python train.py --train_examples=26041 --hop_length=160 --win_length=400 --widths=[320] --init="small_normal" --eps=1e-06 --grad_clip=1.0 --warmup_steps=140
Rows from block 7 of a small sound classifier, named by matrix and row number. Each number is 128 + 24 x the weight over its row's rms, rounded and kept within 0 to 255. All counts start at 0. After the name is the row's rms in percent of the matrix's.
Before each channel's rows are labels from the 100 clips, of 14976, where the channel reaches its highest value: "strongest on" is what is common among them; "loudest" is the band of the loudest frequency at the time of the peak. Only what is clearly more common there than usual is listed. The data: short read English sentences (LibriTTS-R).
# c30: last pointwise conv (model.blocks.7.c3.0.weight, 320x320x1), inputs 214-319

strongest on: voice: male
loudest: 4000 to 8000 Hz
c30.299 102 [120 128  94 128 128  58 128 128 128 128 128 128 148 128 150 128 128 128 128 128 128 128 128 128 103 128 128 175 128  94 128 129 128 128 128 128  68 128 159 128 128 128 128 238 128 128 128 128 111 128 128 128 110 128 128 128 128 191 128 128  76 128 128  76 136  94 128 128 128 128 128 128 166 128  67 128 128 128 128  81 128 128 128 156 128 128 128 135 179 128 128 128 128 128 128 128 128  73 128 128 180 144 128 128  74 128]

strongest on: voice: male
loudest: 4000 to 8000 Hz
c30.15 106 [128 161 128 128 179 201 162 128 128 128 158 128 128 128 128 128 128 128 128  79 128 128 158 128 124 144 103 128 128 128 128 242 171 128 128 128 128 131 128 183 128 128 128 175 128 128 128 167 128 128 128 128 128 128 128 128 128 128 128 128 128 128 128 128 128  81 170 128 128 128 128 128 128 128 128 128  94 152 196 171 128 128 128 128  83 179 152 128 128 128 137 170 128 128 128 158  16 107 128 128 128 128 108 128 128 128]

strongest on: voice: female
loudest: 250 to 500 Hz
c30.201 097 [192 142  76 168 128 128  71 128  60 128 184 128 128  70 128 128 128 179 128 197 128 128 128 128 128 128 198 128 153 128 128 128 128 128 128 153 128 118 128 128 128 128 128 128 128 128  87 128  97 128 128 103 128 128 128 128 128 128 128 128 128 128 128 201 128 128 128 128 128  69 128 128 128 128 128 128  85 128 128 128 128 128 128 102 193  72 196 161 128 128 128 128 128 173 183 101 162 128 161 128  58 128 128 128 103 185]

strongest on: voice: female
loudest: 250 to 500 Hz
c30.110 089 [128 128 128 128 108 128 128 128 183 128 114 128 128 128 155 128 128 128 128 128 128 128 128 190 128 128 184 128 170 173 128 128 128 128 171 102 128 128 128 128 128 128 128 128 128 128 128 128 177 128 173 128 156  71 128 150 128 128  71 128 128 128 128 128 139 128 148 128 128 128 128 128 128 154 128 162 128 128 128  70 128 128  74 128 128 128  62 175 128 128 112 128 160 128 174 128 128  39 167 128  50 102  86 116 128 154]

strongest on: voice: female
loudest: 4000 to 8000 Hz
c30.264 100 [128 128 120 128 128 128 128 128 128 128 182 128 128 106 128 128 128 138 128 128 128 128 128 128 128 207 164  72 128 128 128 128 128 128 128 128  61 128 128 128 128 128 128 128 128 128 128 147 128 199 128 128 128 128 128 128 128 128 128 128 187 128 128  65 128 128  87 128 128 128 128 169 128 128 128 128 123 196 128 128 128 165 128  96 158 137  99 128 128 128 128 128 128 128 204  38 128 128 128 128 128  92 128 128 166 128]

strongest on: voice: female
loudest: 250 to 500 Hz
c30.21 094 [128 128 128 128 128 166 128 128 128 128 128 128 128 128 128  67 128 128 128 128 206 128 128 128 155 128 128 128 128 196 128 128 128 128 160 128 153 128 128  64 156 128 128 128 128 128 192 125  67 128 166  97 128  80 164 128 110 128 128 128 128 148 128 128 128 143  94 163 195 128 128 128 128 128 128 128 128 128 128 128 128 158 128 117 152 128 128 128 128 128 128  95 128 128 176 128 128 128 128 128 128 128 128 184 128 128]

strongest on: voice: female
loudest: 250 to 500 Hz
c30.296 098 [128 128 128 128 128 199 128 128 128 142  78 128 128 128  92 164 128 128 128 128 128 128 128 150 106 104 128 128 111 128 129 128 128 174 104 128 128 128 128 128  46 128 128 128 170  97 128 128 128 128 128 128 128 128 128 128 101 128 128 102 128 128 128 128 128 137 135  87 162 128 128 181  90 150 128 190 118 188 128 128 128 128 108 128 128 128 197  95 128 149 178 128 128 128 166 128 127 128 128 128 128 128 128 128 128 128]

strongest on: voice: female
loudest: 4000 to 8000 Hz
c30.318 097 [128 152 128 128 128 108 104 164 128 206 128 128 106  76 128 128 151 128 128 128 128 128 128 128 128 133 128 171 128 128 128 128 128 128 128 128 128 128 174 110 128 128 128 128 128 128 128 128 128 146 128 128 128 128 131 128 128 128 182 128 128 181 128 128 128 128 128  99  76 128 109 150 118 128 128 128 128 128 128 193 128  80 128 128 128 128 128 125 128 208 128  75 128 153 128  86  82  42 128 128 128 139 128 147 128 128]

strongest on: voice: female
loudest: 250 to 500 Hz
c30.116 102 [128 128 128 128 128 128 128 128 124 128 183 128 128 128 186 158 128 128 128 128 187 148 128 128 128 128 128 128  75 128 128 128 128 128  92 128 128 128 128 116 128 100 221 128 128 128  97 187 128  76 128 150 147 128 128 128 128 128 128 104 153 128 128 128 128 128  44 128 128 128 128 128 128 128  84 128 128 128 128 128 128 128 128 179 128 128 128 128 128 128 128 128 128 128 128 182 128 128 128 128 128 128  69  88 128 128]

strongest on: voice: male
loudest: 4000 to 8000 Hz
c30.301 095 [128 128 185 128 128 128 128 128 128 128 128 101 128 128 128 128 147 128 103 128 175 140 128 105 128 128 128 128 155 128 128 128 128 128 128 157 128  76 149 128 128  99 128 128 128 128 128 128 128 128 128 122 150 128 128 128 148 169 128  88 128 128 128 153 128 128 128 128  87 128 128 128 175 128 128  82 128 191 128  93 128 128 128 128  77 128 128 128 170 128 128 128 128 128 128 128 128 128 128 136 128 165 130 128 128  90]

strongest on: voice: female
loudest: 250 to 500 Hz
c30.242 092 [165 133 128 128 128 128 128 128 128 128 128 128  96 128 128 128 128 128 128 119 128 128 128 219 128 128 128 128 128 121 235 128 128 128 128 128 128 128  75 128 128 128 128 128 128 128 128 128 128 128 176 109 128 128 128 207 100 128 128 128 115 128 128 128 128 128 128 103 128 128 128 128 128 193 128 128 128 128 128 128 128  87 125  62 176 128 128 106 101 128 128 128 128 128 128 128 128  81 128 128  81 128 128 128 128 128]

strongest on: voice: male
loudest: 250 to 500 Hz
c30.71 109 [128 128 128 128 128 128 128 128 128 128  85 176 158 128 128 128  86  96 128 171 128 128 128 128 128 128 128 128 128  93 128 128 128 128  91  98 128 128 128 128 147 128  79 175 156 128 128 128 128 110 128  77 128 128 128  42  92 128 127 128 128 128 190 128 128 128 128 128 128 166 128  51 164  79 128 153 163 128 138 190 118  75  85 128 128 128 128 128 182 128 128 128  80 128 167 128 128 128 128 128 128 128 128 128 128 128]

strongest on: voice: male
loudest: 4000 to 8000 Hz
c30.119 110 [128 128 128 128 128 128 128 128 137 128 128 128 128 192 128 128 128  97 210 183 118  95 128 128 128  86 157 128 128 128 128 128 128 128 128 135 153 128 173 128 128 128 128 128 128 128 128 128 128 128 128 148 128  84 128 101 128 128 128 128 180 128 128 128 128 128 154 128  99 123 128 128 128 128 198 128 128 203 128 128 128 128 128 128  96 181 128 128 128 128 128 128 156 128 128 105 128 143 128 176 128 128 128 128 170 124]

strongest on: voice: female
loudest: 250 to 500 Hz
c30.11 096 [128 128 101 188  58 178 128 158 128 128 128 128 128 128 128 128 128 128 128 128  97 128 107 156 128  88 128 128 128 128 128 128 216 128 184 128 128 168 173 128 128 128 128 128 128 128 128 128 128 128 128 128 128  78 128 128 128 128 128 113 106 128  30 128 128 128 122 128 128 151 128 160 128 128 120 165 128 128 128 128 128 160 128 128 128 163 102 128 128 128 123  95 128 173 128 143 176 202 227 128 128 128 128 186 128 128]

strongest on: voice: male
loudest: 4000 to 8000 Hz
c30.171 100 [128 128  98 128 128 128 128 128 128 183  77 128 163 128 128 128 128 128 128  70 128 128 128 128 128 109  67 105 128 128 128 128 128 128 128 128 128 128 128 128 120 157 128 107 128 189 162 128 128 128 128 128 128 128 128 128 128 107 128 128 128 128 128 166 128 111 128 111 128 183  98 128 128 128 128  88 128 128  99 128 128 146 128  77 128 147 128 128 128 128 128 128 128 128 128  98  76 128 128 128 128 128 128 128 128  90]

strongest on: voice: female
loudest: 4000 to 8000 Hz
c30.128 095 [177 128 128 128 146 128 128 128  65 128 128 128 128 128  42 128 146 128 128 128 128 128 128 128 128 128 128 128 128 128 181 128 128 128 128 148 179 128 128 164 177 128 128 102 128 128 128 128 128 154 128  77 128 128 128 128 156 128 128 128 165  99 128 128 128 128 176 128 128 128 128 128 128 128 128 128 105 128 128 185 128 108 128 128 199  58 128 128 128  99 189 113 171 128 128 128 128 148 177 128 114 128 128 176 128 128]

strongest on: voice: male
loudest: 4000 to 8000 Hz
c30.14 093 [ 92 128 128 128 128 102 128 123 128 128 101 197 128 128 104 148 110 128 128 128 159 128 128 128 128 128 128 128 121 128 128 128  76 128   2 128 128 128 128 128 128 128 162 208 128 128 128 169 128 128 128 128  81 128 128 162 128 128 128 128 128 128 128 128 128  78 128 128 128 128 128 128 128 181 128  90 128 128 128 128 128  79 128 128 128 152 128 128 128 128 128 128 128 128 128 128  95 128 128 128 128 128 128 128 128 128]

strongest on: voice: female
loudest: 250 to 500 Hz
c30.36 100 [128 128 104 185 128 128 128 128 128 128 176 128 128 169 128 128 128 195  96 128 128 128 128 128 128 128 128 128 128 128 128 128 128 128 128 128 128 128 128 128 128 128 128 128 128 167 128 128 128 128 128 128 128 158 128 128 128 128 128 128 128 128 128 197 128 128 146 128 128  93  46 128 128 128 128 186 128  58 163 169 166 128  55 128 182 128 128 173 128 128 128 128 128 128  98 128 128 128 128 128 157 128 128 128 128 128]

strongest on: voice: female
loudest: 4000 to 8000 Hz
c30.7 111 [128 182  83 128 128  68 128 100 151 128 176 128 128 128  62 188 128  94 128 128 128 128 128 128 128 128 128 128 128 128 128  97 128 128 128 160 128 128 186 128 170 128 164 128 128 128 128 135 128  87 174 128 128 128 128 128 128 163 128 128 128 128 128 128 128 128 128 128 128 128 158 197 128 185 128 128 128 172 128 128  35 128 128 108 128 172 128 166 106 128 128 128 128 128 177 128 128 128 128 128 128 132 128  94 138 128]

strongest on: voice: female
loudest: 250 to 500 Hz
c30.126 090 [128 128 128 128 191 128 128 128 128 125 128 171  65 128 128 105 128 128 128 128 128 128 128 128 174 128 169 128 128 198 128 128 128 150 128 140 128 128 128 128  87 128 111 128 128 128 128 128 128 128 128 128 128 104 128 128 128 128 128 128 128 128 128 128 128 128 187 128 128 128 166 128 128 128 128 213 128 170  81 128 128 128 128 128 128 128 128 128 128 128 128 114 128  70  82 128 128  78 128 176 128 128 128 185 128 158]

strongest on: voice: male
loudest: 250 to 500 Hz
c30.310 094 [128 128 128 128 128 128 107 156 101 128 140  54 214 128 128 128 128 128 128 172 124 128 163 128 128  73 128 128 128 128  93  89 128 150 128 128 128 128 128 136 128 128  84 128 128 128 128 128 164 128 128 128 128 128 128 179 128 128 128 128 140 128 128 128  88 128 128 128 128 128 128  84 128 128 128 176 128 104 128 128 128  69 128 128 128  90 216 128 119 128 128 128 128  51 128 128 171 128 128 128 128 164 128 128 128 128]

strongest on: voice: female
loudest: 250 to 500 Hz
c30.1 106 [128 128 128 128 128 128 128 172 128 128 128 128 128 128 128 128 128 128 128 128 128 128 128 128 128 128 128  63 128 128 128 128 144 128 128 128 163 128 128 128 128 128 128 128 128  76 193 128 128 203 128 128 128 128 128 186 128 128 128 128 128 167 156 128  97 128 128 184 128 128 128 128 128 128  35 128  89 128 128 173 128 128 164 128 158 128 174 164 128 130 128 128 128 128 128 128 148 128 105 128 105 128 128 128 102 128]

strongest on: voice: female
loudest: 250 to 500 Hz
c30.307 081 [ 55 128 128 128 128 171  47 128 128 128 128 166  91 169 128 128 128 128 146 128 128 117 128 128 128 128 128 128  52 128 226 128 128 128 128 128 171 128 128 128 128 128 128 140 192 128 128 128 128 128 128 128 128 128 128 128 128 167 124 128 169 128 128 128 128 128 128 108 128 128 167 128 128 128 128 189 128 128 128 128 128 128 128 117 205 128 128 128 128 128 128 157 128 184 128 128 128 168 128 128 128 128 128 149 128 128]

strongest on: voice: male
loudest: 4000 to 8000 Hz
c30.24 105 [168 125 150 112 128 128 128 128 128 167 128 128 145 160  67  91 154 128 128 212 128 128 128 128 128 155 128 128 128 128 128 128 128 191  79 128 128 128 170 128 188 128 128 128 128 128 128  74 128 199 128 124 128 106 198 128 142 113 128 128 128 128 128 128  99 128 128 128  99 128 175 167 128 128 128 128 128 128 128 128 128 128 128 128 128 128 128 128 174 128 128 128  51 128 128 128 128 148 128 183 128 128 128 128 128 117]

strongest on: voice: male
loudest: 250 to 500 Hz
c30.84 102 [ 82 128 128 100  87 216 128 180 200 128 128 128 128 167 128 128 128 128  87 128 128 128 128 128  75 128 128 128 128 128 100 128 128 153 128 128 128 172 128  68 117 128  94 128  84 128 128 180 128 128 128 179  72 101 128 128 128 128 128 128  43 128  97  92 128 128 128 128 128 185 128  92 170 128 128 128 128 128 128 128 168 128 128 130 138 128 145 128 128 128 128 128 128 128  66 128 128 128 128 151  77 167 128  82 128 128]

strongest on: voice: female
loudest: 500 to 1000 Hz
c30.153 105 [144 128 128  81  39 128 128 128 128 128 179  93 128 141 181 133 178 101  91 128 149 128  97 128 128 118 128 103 128 111 128 128 139 128 178 128 128 128 128  86 176  91 112 128 128 177 128 128 128 128 128 128 128 128 128 156 201 128 198 111 100  60 200 128  82 128 128 128 128 128  97 128 128 128 123 128 128 128 128 128 128 149 128 115 128 128 128 171 128  76 128 128 128 187 120 128 175 128 143  98 128 103 128 128 128 128]

strongest on: voice: female
loudest: 4000 to 8000 Hz
c30.30 088 [128 134 128 164 128 159 128 128 128 149 128 128 128 128 190 214 128 157 128  77 128 128  78 128 189 128 128 184 128 181 158 128 128 128 122 128 188 128 128 128 128 128 130 128 128 152 168 128  68 128 128 128 104 128 128 128 135 128 128 104 128 128 128 113 102 128 128 128 128 128 128 128 177 128 128 128 128 171 128 128 128 128 128 128 128 128 128 128 128 128 128 128 128 175 128 189 128 128 128 175 128 198 128 128 128 128]

strongest on: voice: male
loudest: 250 to 500 Hz
c30.290 096 [181 164 157 128  80 100  94 128 128 214 128 128 128 128 115  85 128 128 128 128 165 128 206 128 128 128 128 128 128 128 128 128 128 128 128 128  81 160 128  78  40  82 128 128 128 146 161 128 128 106 110  65 128 128 128 128 128 128 128 128 128 128 128 128 128 128 187 128 128 128 176 191 128 128  58 128 128 128 128 157 128 128 140 143 102 120 170  92 128 128 128 128 175 128 128 128 198 128  95 128 128 128 128 128  82 128]

strongest on: voice: female
loudest: 250 to 500 Hz
c30.94 115 [128 196 128 176 140  83 128 128 208 164 128 128 128 128 128 166 123 197 128 128 128 128 128 128 115 107 164 128 128 128 146 128 160 108 128 128 154 194 128 158 128 128  81 128 128 128 171  69 128 128 128 109 176 128 174 128 128 128  95 128 128  91 188 174 128 128 128  98 128 128 128 128 128 128 128 163 128 128 148 167 128 149 128 104 128 128 128 128 129 128 116 128 128  76 115 113 128 198 128 128 161 128  77  84 172 128]

strongest on: voice: female
loudest: 250 to 500 Hz
c30.229 108 [128  91 128  90  87  91 122 128 128 128 128 128  94 175 128 128 128 128 148 128 128 128 174 128 128 128 102 160 152 128 128 159 122 128 143 128 128 160 128 128 128 128 128 184 118 128 137 128 128 128 128  82 128 128 128 128 157 128 128 128  92 128 128 128 128 128  82 128 115 128 128  67 189 193 152 128 128 128  97 128 128 128  72 128 128 128 128 128 128 128 128 128 128 128 128 128 128 128 128 168 128 128 128 128 128 128]

strongest on: voice: male
loudest: 4000 to 8000 Hz
c30.226 084 [141 128 128 128 128 169 128 128 128 128 128 128  81 128 159 128  77 128 128 128 128 128 128 128 128 128 128 128 128 128  39 128  75  79 128 128 128 128 200 128  99 128 128 128 128  73 128 128 128 177  60  92 128 128 128 128 128 128 128 128 128 128 128 128 128 128 128 128 128 128 128 185 128 121 128 128 128 128 128 128 128 128 128 114  89 118 128 138 128 128 154 128 128 128 128 146 128 185 128 128 128 128  95 128 159 128]

strongest on: voice: male
loudest: 4000 to 8000 Hz; 2000 to 4000 Hz
c30.19 079 [128 128 128 128  22 128 128 155 192 194 128 128 128 128 128 128 128 128 128 128 128 128 128 100 128 128 128 128 128 128 128 173 128 128 128 128  75 128 128 128 128  58 128  91 128 128  95  76 128  55 128 128 128 128 128 128 128 128 128 128 128 128 128 128 128 128 128 128 128 183 148 128 128 128 128 116 128 128 128 128  31 128 128 127 128 128 150  96 128 128 128 128  58 128 123 128 128 128 128 128 128 128 128 128 128 128]

strongest on: voice: female
loudest: 250 to 500 Hz
c30.47 099 [128 128 128  69 128 128 128 175 128 128 180 128 148 128 128 128 128 128 128 137 128 128 128 128 128 128 128 128 200 128 128 128 102 128 128 128 128 128 128 128 155 163 163 128 128 128 128 128 128 173 111 128 128 128 128 128 128 128 128 165  34 128 128 128 128 128 128 128 179 128 128 128 154 178 128 128 128 128 128  77 188 195 128 128 128 128  83 199 128 128 128 128 128 128 128 128 128 128  72 128 128 128 128 128 128 128]

strongest on: voice: female
loudest: 4000 to 8000 Hz
c30.82 087 [128 128 128 128 128  83 128 167 159  92 128 128 128 128 128 128 128 128 128 128 128 128 128 128 128 128  91 128 128 128 128 128 128 128 128 128 128 128 121 128 183 128 128 128 128  94 128 128 128 128 128 128 167 128 128 128 128 128 128 128 128 128 130 128 128 128 128 128 128 128  67 128 128 137 128 128 128 128 128 128 154 128 128 128 128 128 128 104 128 128 128 166 128 128 128 128 128 128 128 108 128 138 128 128 128 154]

strongest on: voice: female
loudest: 250 to 500 Hz
c30.34 089 [181 128 128 128 188 128 109 128 123 128 128 128 128 128 128 128 128 128 179  90 128 128 128 128 100 128 144 128 128 154 128  92 128 128  96 122 128 128 128 128 128 189 128 128 128 128 189 128 128 128 128 148 128 177 128 128  49 128 128 128 128  80 128 128 158 128 128 128 170 128 128 174 128 172 128 175 128 128 128 128 128 128  93 128 128 128 128 128 128 128  78  83 147 128 128 128 196  91  46 128 128  85  57 128 128 128]

strongest on: voice: female
loudest: 250 to 500 Hz
c30.9 114 [128 128 128 116  93 128 128 128 146 128 108 128 115 128 128 128  86 128 128 181  83 128 128 128 185 128 159 199 128 128 155  88 128 128 156 100 106 102 128 121 119 179 128  98 128 128 130 128 128 128 177 128 103 171 128 119 128 128 128 128 159 128 128 128  86 100  98 128 112 128 128 128 128 128 128 104 176 128 128 159 166 118 128 128 128 128 128 128 128 128 128 128 128 198 128 164 128 190 128  82 128 160 128 128 102 151]

strongest on: voice: female
loudest: 4000 to 8000 Hz
c30.33 103 [172 128 169 128 128 128 128 184 128 128 161  71 180 128 128 128 128 128 128  92 128 128 128  85 201 148 128 128 128 128 128 128 128 146 128 111  84 128  54 153 108  67 100 128 181 128 128 142 128 128 128 128 128 110 128 128 128 107 128 128 128 108 200 128 128 128 107 128 167  93 180 128 128 128 128 128 128 128 117 128 128 121  54 140 181 128 128 128 153 128 128 128 128 128 178 128 128 128 129 128 128 128 128 161 128 128]

strongest on: voice: female
loudest: 250 to 500 Hz
c30.18 103 [169 154 128 128  84 175 184 108 128 197 128 128 174 128 124 114 128  80 128  90 128 128  87 128 105 128 128 128 128 195 128 128 128 128 123 128 170 128 198 128  86 128 140 128 160  99 128 128 128 128 128 128 156 128 128  99 128 138 128 128 128 128 128 128 163 128 157 128 128 128 241 128  89 128 128 128 128 128 128 170 169 128 128 128 128 128 128 151  72 128 128 128 147 128 128 128 128 128 128 128  86 155 128 128 128 137]

strongest on: voice: male
loudest: 250 to 500 Hz
c30.142 102 [128 128 202 128 128 128 128 128 211 153 128 147 128 128 128 128 159 128 128 127 128 128 128 128 128 128 128 128 169 146 128 128 128 128 128 128 127 128 128 128 128 128 128  99 128  50 128 128 128 128 128 128 128 128 128 128 128 128 128 128 128 128 166 128 162  92 128 128 128 128  89 128 128 137 157 128 128 223  93 104 128 128  77  91  97 128 128 128 128  90 128 128 128  90 128 186 128 190 134 128 128 128 128 101 128 128]

strongest on: voice: male
loudest: 250 to 500 Hz
c30.227 101 [ 90  93 128 128 128 128 128 189 128 128 166 128 128 128 128 128 128 128 128 128 128 128 128 161 128 128 143  63 128 128 128 128  88 170  73 183 107 165 128 128 128 128 133  96 114 128 128 163 137 128  97 172 128 128 145 128 128 128 128 145 128 128 128 128  74 128 156 128 128 153 128  85 128 128 128 128 153 146 128  57 128 128 128 128 128 141 128  81 112 109 153 128 128 128 105 187 128 128 128 128 156  47 128 147 134 128]

strongest on: voice: female
loudest: 250 to 500 Hz
c30.302 096 [128 128 128 128 109 128 128 128 128 128 128 128 128 128 128 128 174 128  79 128 135 128 128 157 157 128 128 128 128 128  81 128 128 173 128 128 128 128 104 168 128 128 128 128 203 128 128  87 150 128 128 128 128 128 183 128 128 128 163 128  78 128 183  68 128 128 128 128 128 128 128 147 128 128 128 128 201 114 128 128 159 166 128  87  81 128 128 128  68 128 165 128 167 128 179 128 128 128  89  72 128 128 128 111 128 128]

strongest on: voice: female
loudest: 250 to 500 Hz
c30.69 094 [128 145 144 128 128 128 104 128 128 128 128 152 128 128 128 128 128 128 128 128 128 128 128 174 128 128 128 103  39 128 173 128 128 128 128 128 128 128 158 128 128 180 128 128 106  85 128 128 128 128 128 205 128 128 128 128 127 128 128 128 219 103 128 128 128 128 128 128 128 128  86 153 128 128 128 128 128 166 128  75 128 128 128 128 128 128 128 221 128 128  53  77 128 201 128 128 128 104 128 128 167 128 128 128 128 128]

strongest on: voice: male
loudest: 250 to 500 Hz
c30.178 113 [ 96 128  86 131 128  91 128 128  64 106 128 128 128 202 128 128 128 128 128 128 128  30 128 128  57 128 128  92 128 128 122 158 128 128 128  63 128 128 128 128 128 128 107 128 128 128 128 105 128 128 128 128 128 128 128 128  81 128 128 128 128 188 128 128 128 128 171 128 107  79 128  97 128 128 128 128 128  49 148 128 140 128 148 128 128 128 128 128 128 103 128 128 122 128  86 104 128 128 128 128 128 128 128 127 128 128]

strongest on: voice: female
loudest: 4000 to 8000 Hz
c30.309 091 [128 128  62 128  92 124  75 128 128 128 128 128 128 128 128 189  56 128 128 128 128  70 149 128 220 128 128 128 128 128 128 152 155 128 128 128  94 128 128 128 128 128 160  67  75 128 128 128 197 128 154 128 128 128 128 128 128 128  76  66 128 128 144 128 128 128 128 174 128 128  88 128 128 203 128 128 103 128  50  48 128 128 128  71 128 128 117 128 128 128 128  68 128 184 128 128  87 128 128 128 128 128 105 186 128 128]

strongest on: voice: male
loudest: 4000 to 8000 Hz
c30.236 111 [128 128  87 128 128 105 128 128 161 128 128 161  95 128 128 128 128 128  97 128 116  81 181 102 128 128 128 144 128 157 128 128 128 128 128 108 128 108 157 128  90 128 189 128 149 128 128 128 128 128 128 128  73  78 128 100  79 176 145 128 128 175 128 128  95  89 128 128 128 128 128 163 162 128 128 112 128  92 128 128  90 128 159 128  85 128 142 128 128  98  66 128 128 128 128 128 128  72 193 171 128 164  34 128 138 128]

strongest on: voice: female
loudest: 250 to 500 Hz
c30.17 118 [113 128 128 151 128 128 128 208 104 128  99 128 128 128 182 128 128 128 128 128  57  72  56 128 128 128 128 159 104 128 163  77 128 128 128 116 128 128  84 128 169 167 128 128  87 128 128 128 128 128 186 128 153  97 128 183 128 128 128 128 128 128 116 128 128 128 128 128 199 128 128 206 128 128 128 156 128 128 128 128 128 154 128 105 128 169 189 128 128 128 107 128 128 105 128 128 128 128 128  63 128 128  71 128 128 128]

strongest on: voice: female
loudest: 250 to 500 Hz
c30.252 103 [145 128  76 172 184 180 128 128 128 128  95 128 128 128 128 128 128 128  98 128  93  99 128 140 128 128 128 128 105  76 128 128 128 128  99 179 128 128 128 128 128 128 128  67 128 128 128 128 128 128  95 128 129 176 128 119 128 128  72 128 128  77 128 128 128 128 128  92 128 128 128 128 128 171  53 159 128 188 128  98 148 128 128  85 128 128 128 128 128 128 128 113 162  96 148  83 169 128 128 128 152 128 156 128 131 128]