config.toml
n_mels = 40
depths = [10]
optimizer = "cautious_adamw"
beta1 = 0.9
gradient_noise = 0.3
batch_size = 64
lr_schedule = "cosine"
Rows from block 2 of a small sound classifier, named by matrix and row number. Each number is 128 + 24 x the weight over its row's rms, rounded and kept within 0 to 255. All counts start at 0. Numbers have three digits each.
Before each channel's rows are labels from the 100 clips, of 14976, where the channel reaches its highest value: "strongest on" is what is common among them; "loudest" is the band of the loudest frequency at the time of the peak. Only what is clearly more common there than usual is listed. The data: short read English sentences (LibriTTS-R).
# c30: last pointwise conv (model.blocks.2.c3.0.weight, 320x320x1), inputs 214-319

strongest on: voice: female
loudest: 250 to 500 Hz
c30.34:081128163128128128192089080128128128128185128128078128128186128128128128128128128128152128128128128128128128141128128128128128128128128128128128128109128128128128202128128128128128128128128128128128128128180087103128152128074128128128128128128128128128128128128128128145128167175128128128128128128128128128128128128128

strongest on: voice: male
loudest: 4000 to 8000 Hz; 2000 to 4000 Hz
c30.38:128128192077193128128128128128128128128128128128128128128128128128128078128128190128128155128084154128130126128105128128182128092128128128170128108145128128128128128128128128150128128175098128128128174128128084169128128085128128128128128128128097186128128128128128128128176075128084155192128128128128159128128128128169

strongest on: voice: female
loudest: 250 to 500 Hz
c30.76:128181110067128128128146128179128101128128128128128067179128128128128128128128128128128158128128148169128096128128128128128128128128128128091128158128200128166128128128213171128176128128178128128148172128128128090094128128128159128128176081154128104128128128128127128128192128100147128128128180155128128128128128128128

strongest on: voice: female
loudest: 4000 to 8000 Hz
c30.257:155186128128097128128128128128128163091128128128128085128128128128128128128128128128128128128128128128205199128092143128128128058128193128128128204128128128128128128128144128128128106128180205079128185185128128128128128128128128128128128128128128128128128128128146128183128128128128128128128128128128128128053211128128

strongest on: voice: female
loudest: 250 to 500 Hz
c30.296:158128128128128128128128101128128128128128128128149095095128128166128128078128128128128128128195190064123128181147128128128128128128128128128142128128128128128128128148188128128128189063128128128165128128050128128152128128082128128128154128128066128128128073128137128128128128128158128128128128128128128093128128128128

strongest on: voice: female
loudest: 4000 to 8000 Hz
c30.43:128128149128128128128166070128091128191091198128174128128128128128128128128128089128150128138128128128128128128128128153128143128128173049114150152178128128128128076083128152128128128128128128211128128128128172128128128128128175128128128128150128128128128128128128128128101128128128128168128128198149128128058128128128

strongest on: voice: female
loudest: 4000 to 8000 Hz
c30.91:128128172128128128052191128128128178184179128128128128168154128128128165128128128128179167128128128128101128163128174128128128128128170128128128128111128128094128160128185128128128128128128128128128128128128128128128143155128128128197128128138128128128191128128128059197128128128128163128193128128128128128128170128128

strongest on: voice: female; the word "it"; the word "is"
loudest: 250 to 500 Hz
c30.28:075128128128200128128103128128087128128180085128128144162085128128148128128128128128088128128128128122128128096128128128190128128184102128128114128114141128128128158128177128128128177128129099128128128128164128128128128128128128128128186073128128094162128128148128152128128092128137074128128128128128128197115128147128

strongest on: voice: male
loudest: 4000 to 8000 Hz; 2000 to 4000 Hz
c30.262:128128128128128128117128128128121163177128128164128102128128128128128128128128128128142128128128128182128128128120128128128128128128128128128164128128174128182090065128128128128128128128115128128128122204128128081128114128128118128128128128128140128089128128128128141128220128128088143165128128128128128128128128128128

strongest on: voice: female
loudest: 4000 to 8000 Hz
c30.33:128187128128128128128126128128128128082196128128128147128128128128128128128182128128176128081128136128128121128099114128170128128128167128128128128128111128147158087128089153128128128081128128128108128128128128128116128128128128150128128114152141109128128093147128128128128081128128128128161172128171128128128128128089

strongest on: voice: female
loudest: 4000 to 8000 Hz
c30.287:128157115128128128150128181128128069128078178128128128112085150156128128128128162128169128128128166128159128128089128128128128128128153128128128128147132100162186072128128128128128161176159128128084128128128156128161128128128128128128128088105128128128128128128128128175122128128153102128119128128128142128128189159109

strongest on: voice: male
loudest: 4000 to 8000 Hz; 2000 to 4000 Hz
c30.61:128128203128128128128128128134132128128128128099128128058128128160128128093128128128104128158128061128128128079128090128057128068128128075128128128128059080128128128161128128179128128128128105128128128128128128128128128128128128128128084081181128128128128128101128138186128128088128099128142128128128128125128128147128

strongest on: voice: female
loudest: 4000 to 8000 Hz
c30.286:076189101128128128128198128128100128085166128128074113128128128153128198128128128128128128176186090128152128128075128090101128128114128128128128128111128128128128128128197100128128128168188128128128199128128128128128128128128092128128106128128128153128128128179181112128128178128128128128128128128128128083128128128128

strongest on: voice: male
loudest: 4000 to 8000 Hz
c30.94:168128059128128128211128128118128163112128076060128128128128128128128201073172128128136128128128128128128128128128171128174128128098147128128128098170128128128128128128128128128128128128128105128128163128100128128106128128128140159142128128128128128128128164128070128174128128128128029128140128128128128128128128106128

strongest on: voice: female
loudest: 4000 to 8000 Hz
c30.45:128128050128204128128128177128147128128128192147128128128173128199128128128128094128171077128128128128128128128128128128128128128128128128128128128128128128128128128128128128128187128128128128169128128128173128128093128128128104128128128128128179128128128128151128101128128100088128128147128218128128128128186149128128

strongest on: voice: female
loudest: 250 to 500 Hz
c30.63:144128128128128128162128128128183128128128128128066128128128102128128128128142128128128128128148128128128089132142128206144128128128204128128128171030128128246128128128152128128128128128128128128128128128128128128128105128128096128128128128106128128128128082128087128128128128128128128034128172128128128128128128106128

strongest on: voice: female
loudest: 4000 to 8000 Hz
c30.292:128128203128128179128128199103128186128128128128128128128128135061059128187128128085128128128157128185128128128128128128128128128128128128128235128079096128128128128085128128128081169128128128063128202128171166038128128128156128128128090142128128144181128128128128128128165128128095128128128180128128118129128128128128

strongest on: voice: male
loudest: 4000 to 8000 Hz
c30.70:156128101164128128146128128128128223128128087128128171128128170128128128128128154128128128128111128128105128146151128147128213171128128128061151072128128128128128149106128128128087188128128128128077128145128095168179128128128184104105145062053128128128128128128128128128128128185128128167103128188128164128128128128204

strongest on: voice: male
loudest: 4000 to 8000 Hz; 2000 to 4000 Hz
c30.30:128168128128128128128128128170128128199128128092123128128128128147128128128155161128128208128128128128128073129128128128097155128128096128153128128128128128128224077128128128189128128128159128128171128128085128128128128082128128128128088128128128177128128185128128070128128128128128076128128128221089128128179094112160

strongest on: voice: male
loudest: 4000 to 8000 Hz
c30.312:162128128128128088128128128128128128128128041092128128128128128128128128082128158128128128128128103096173128128128128097128161128128128128128098041128180128091128128111128128128071128128186128062128128128128128128128128128128149128128167043128128104128128128110128128084116128098128128110174128128128128128128128128128

strongest on: voice: female; the word "to"
loudest: 4000 to 8000 Hz
c30.317:128128128110128161128128128128128105128111128128128128128086124128128128128128128128128128183128128128182128128128086195149128128128128128128138128181113137128128128138176136128117128128128128128128128121109128128128195128128110128128128128128155128128193128128128128128128175128128128209128128128155128128128128128128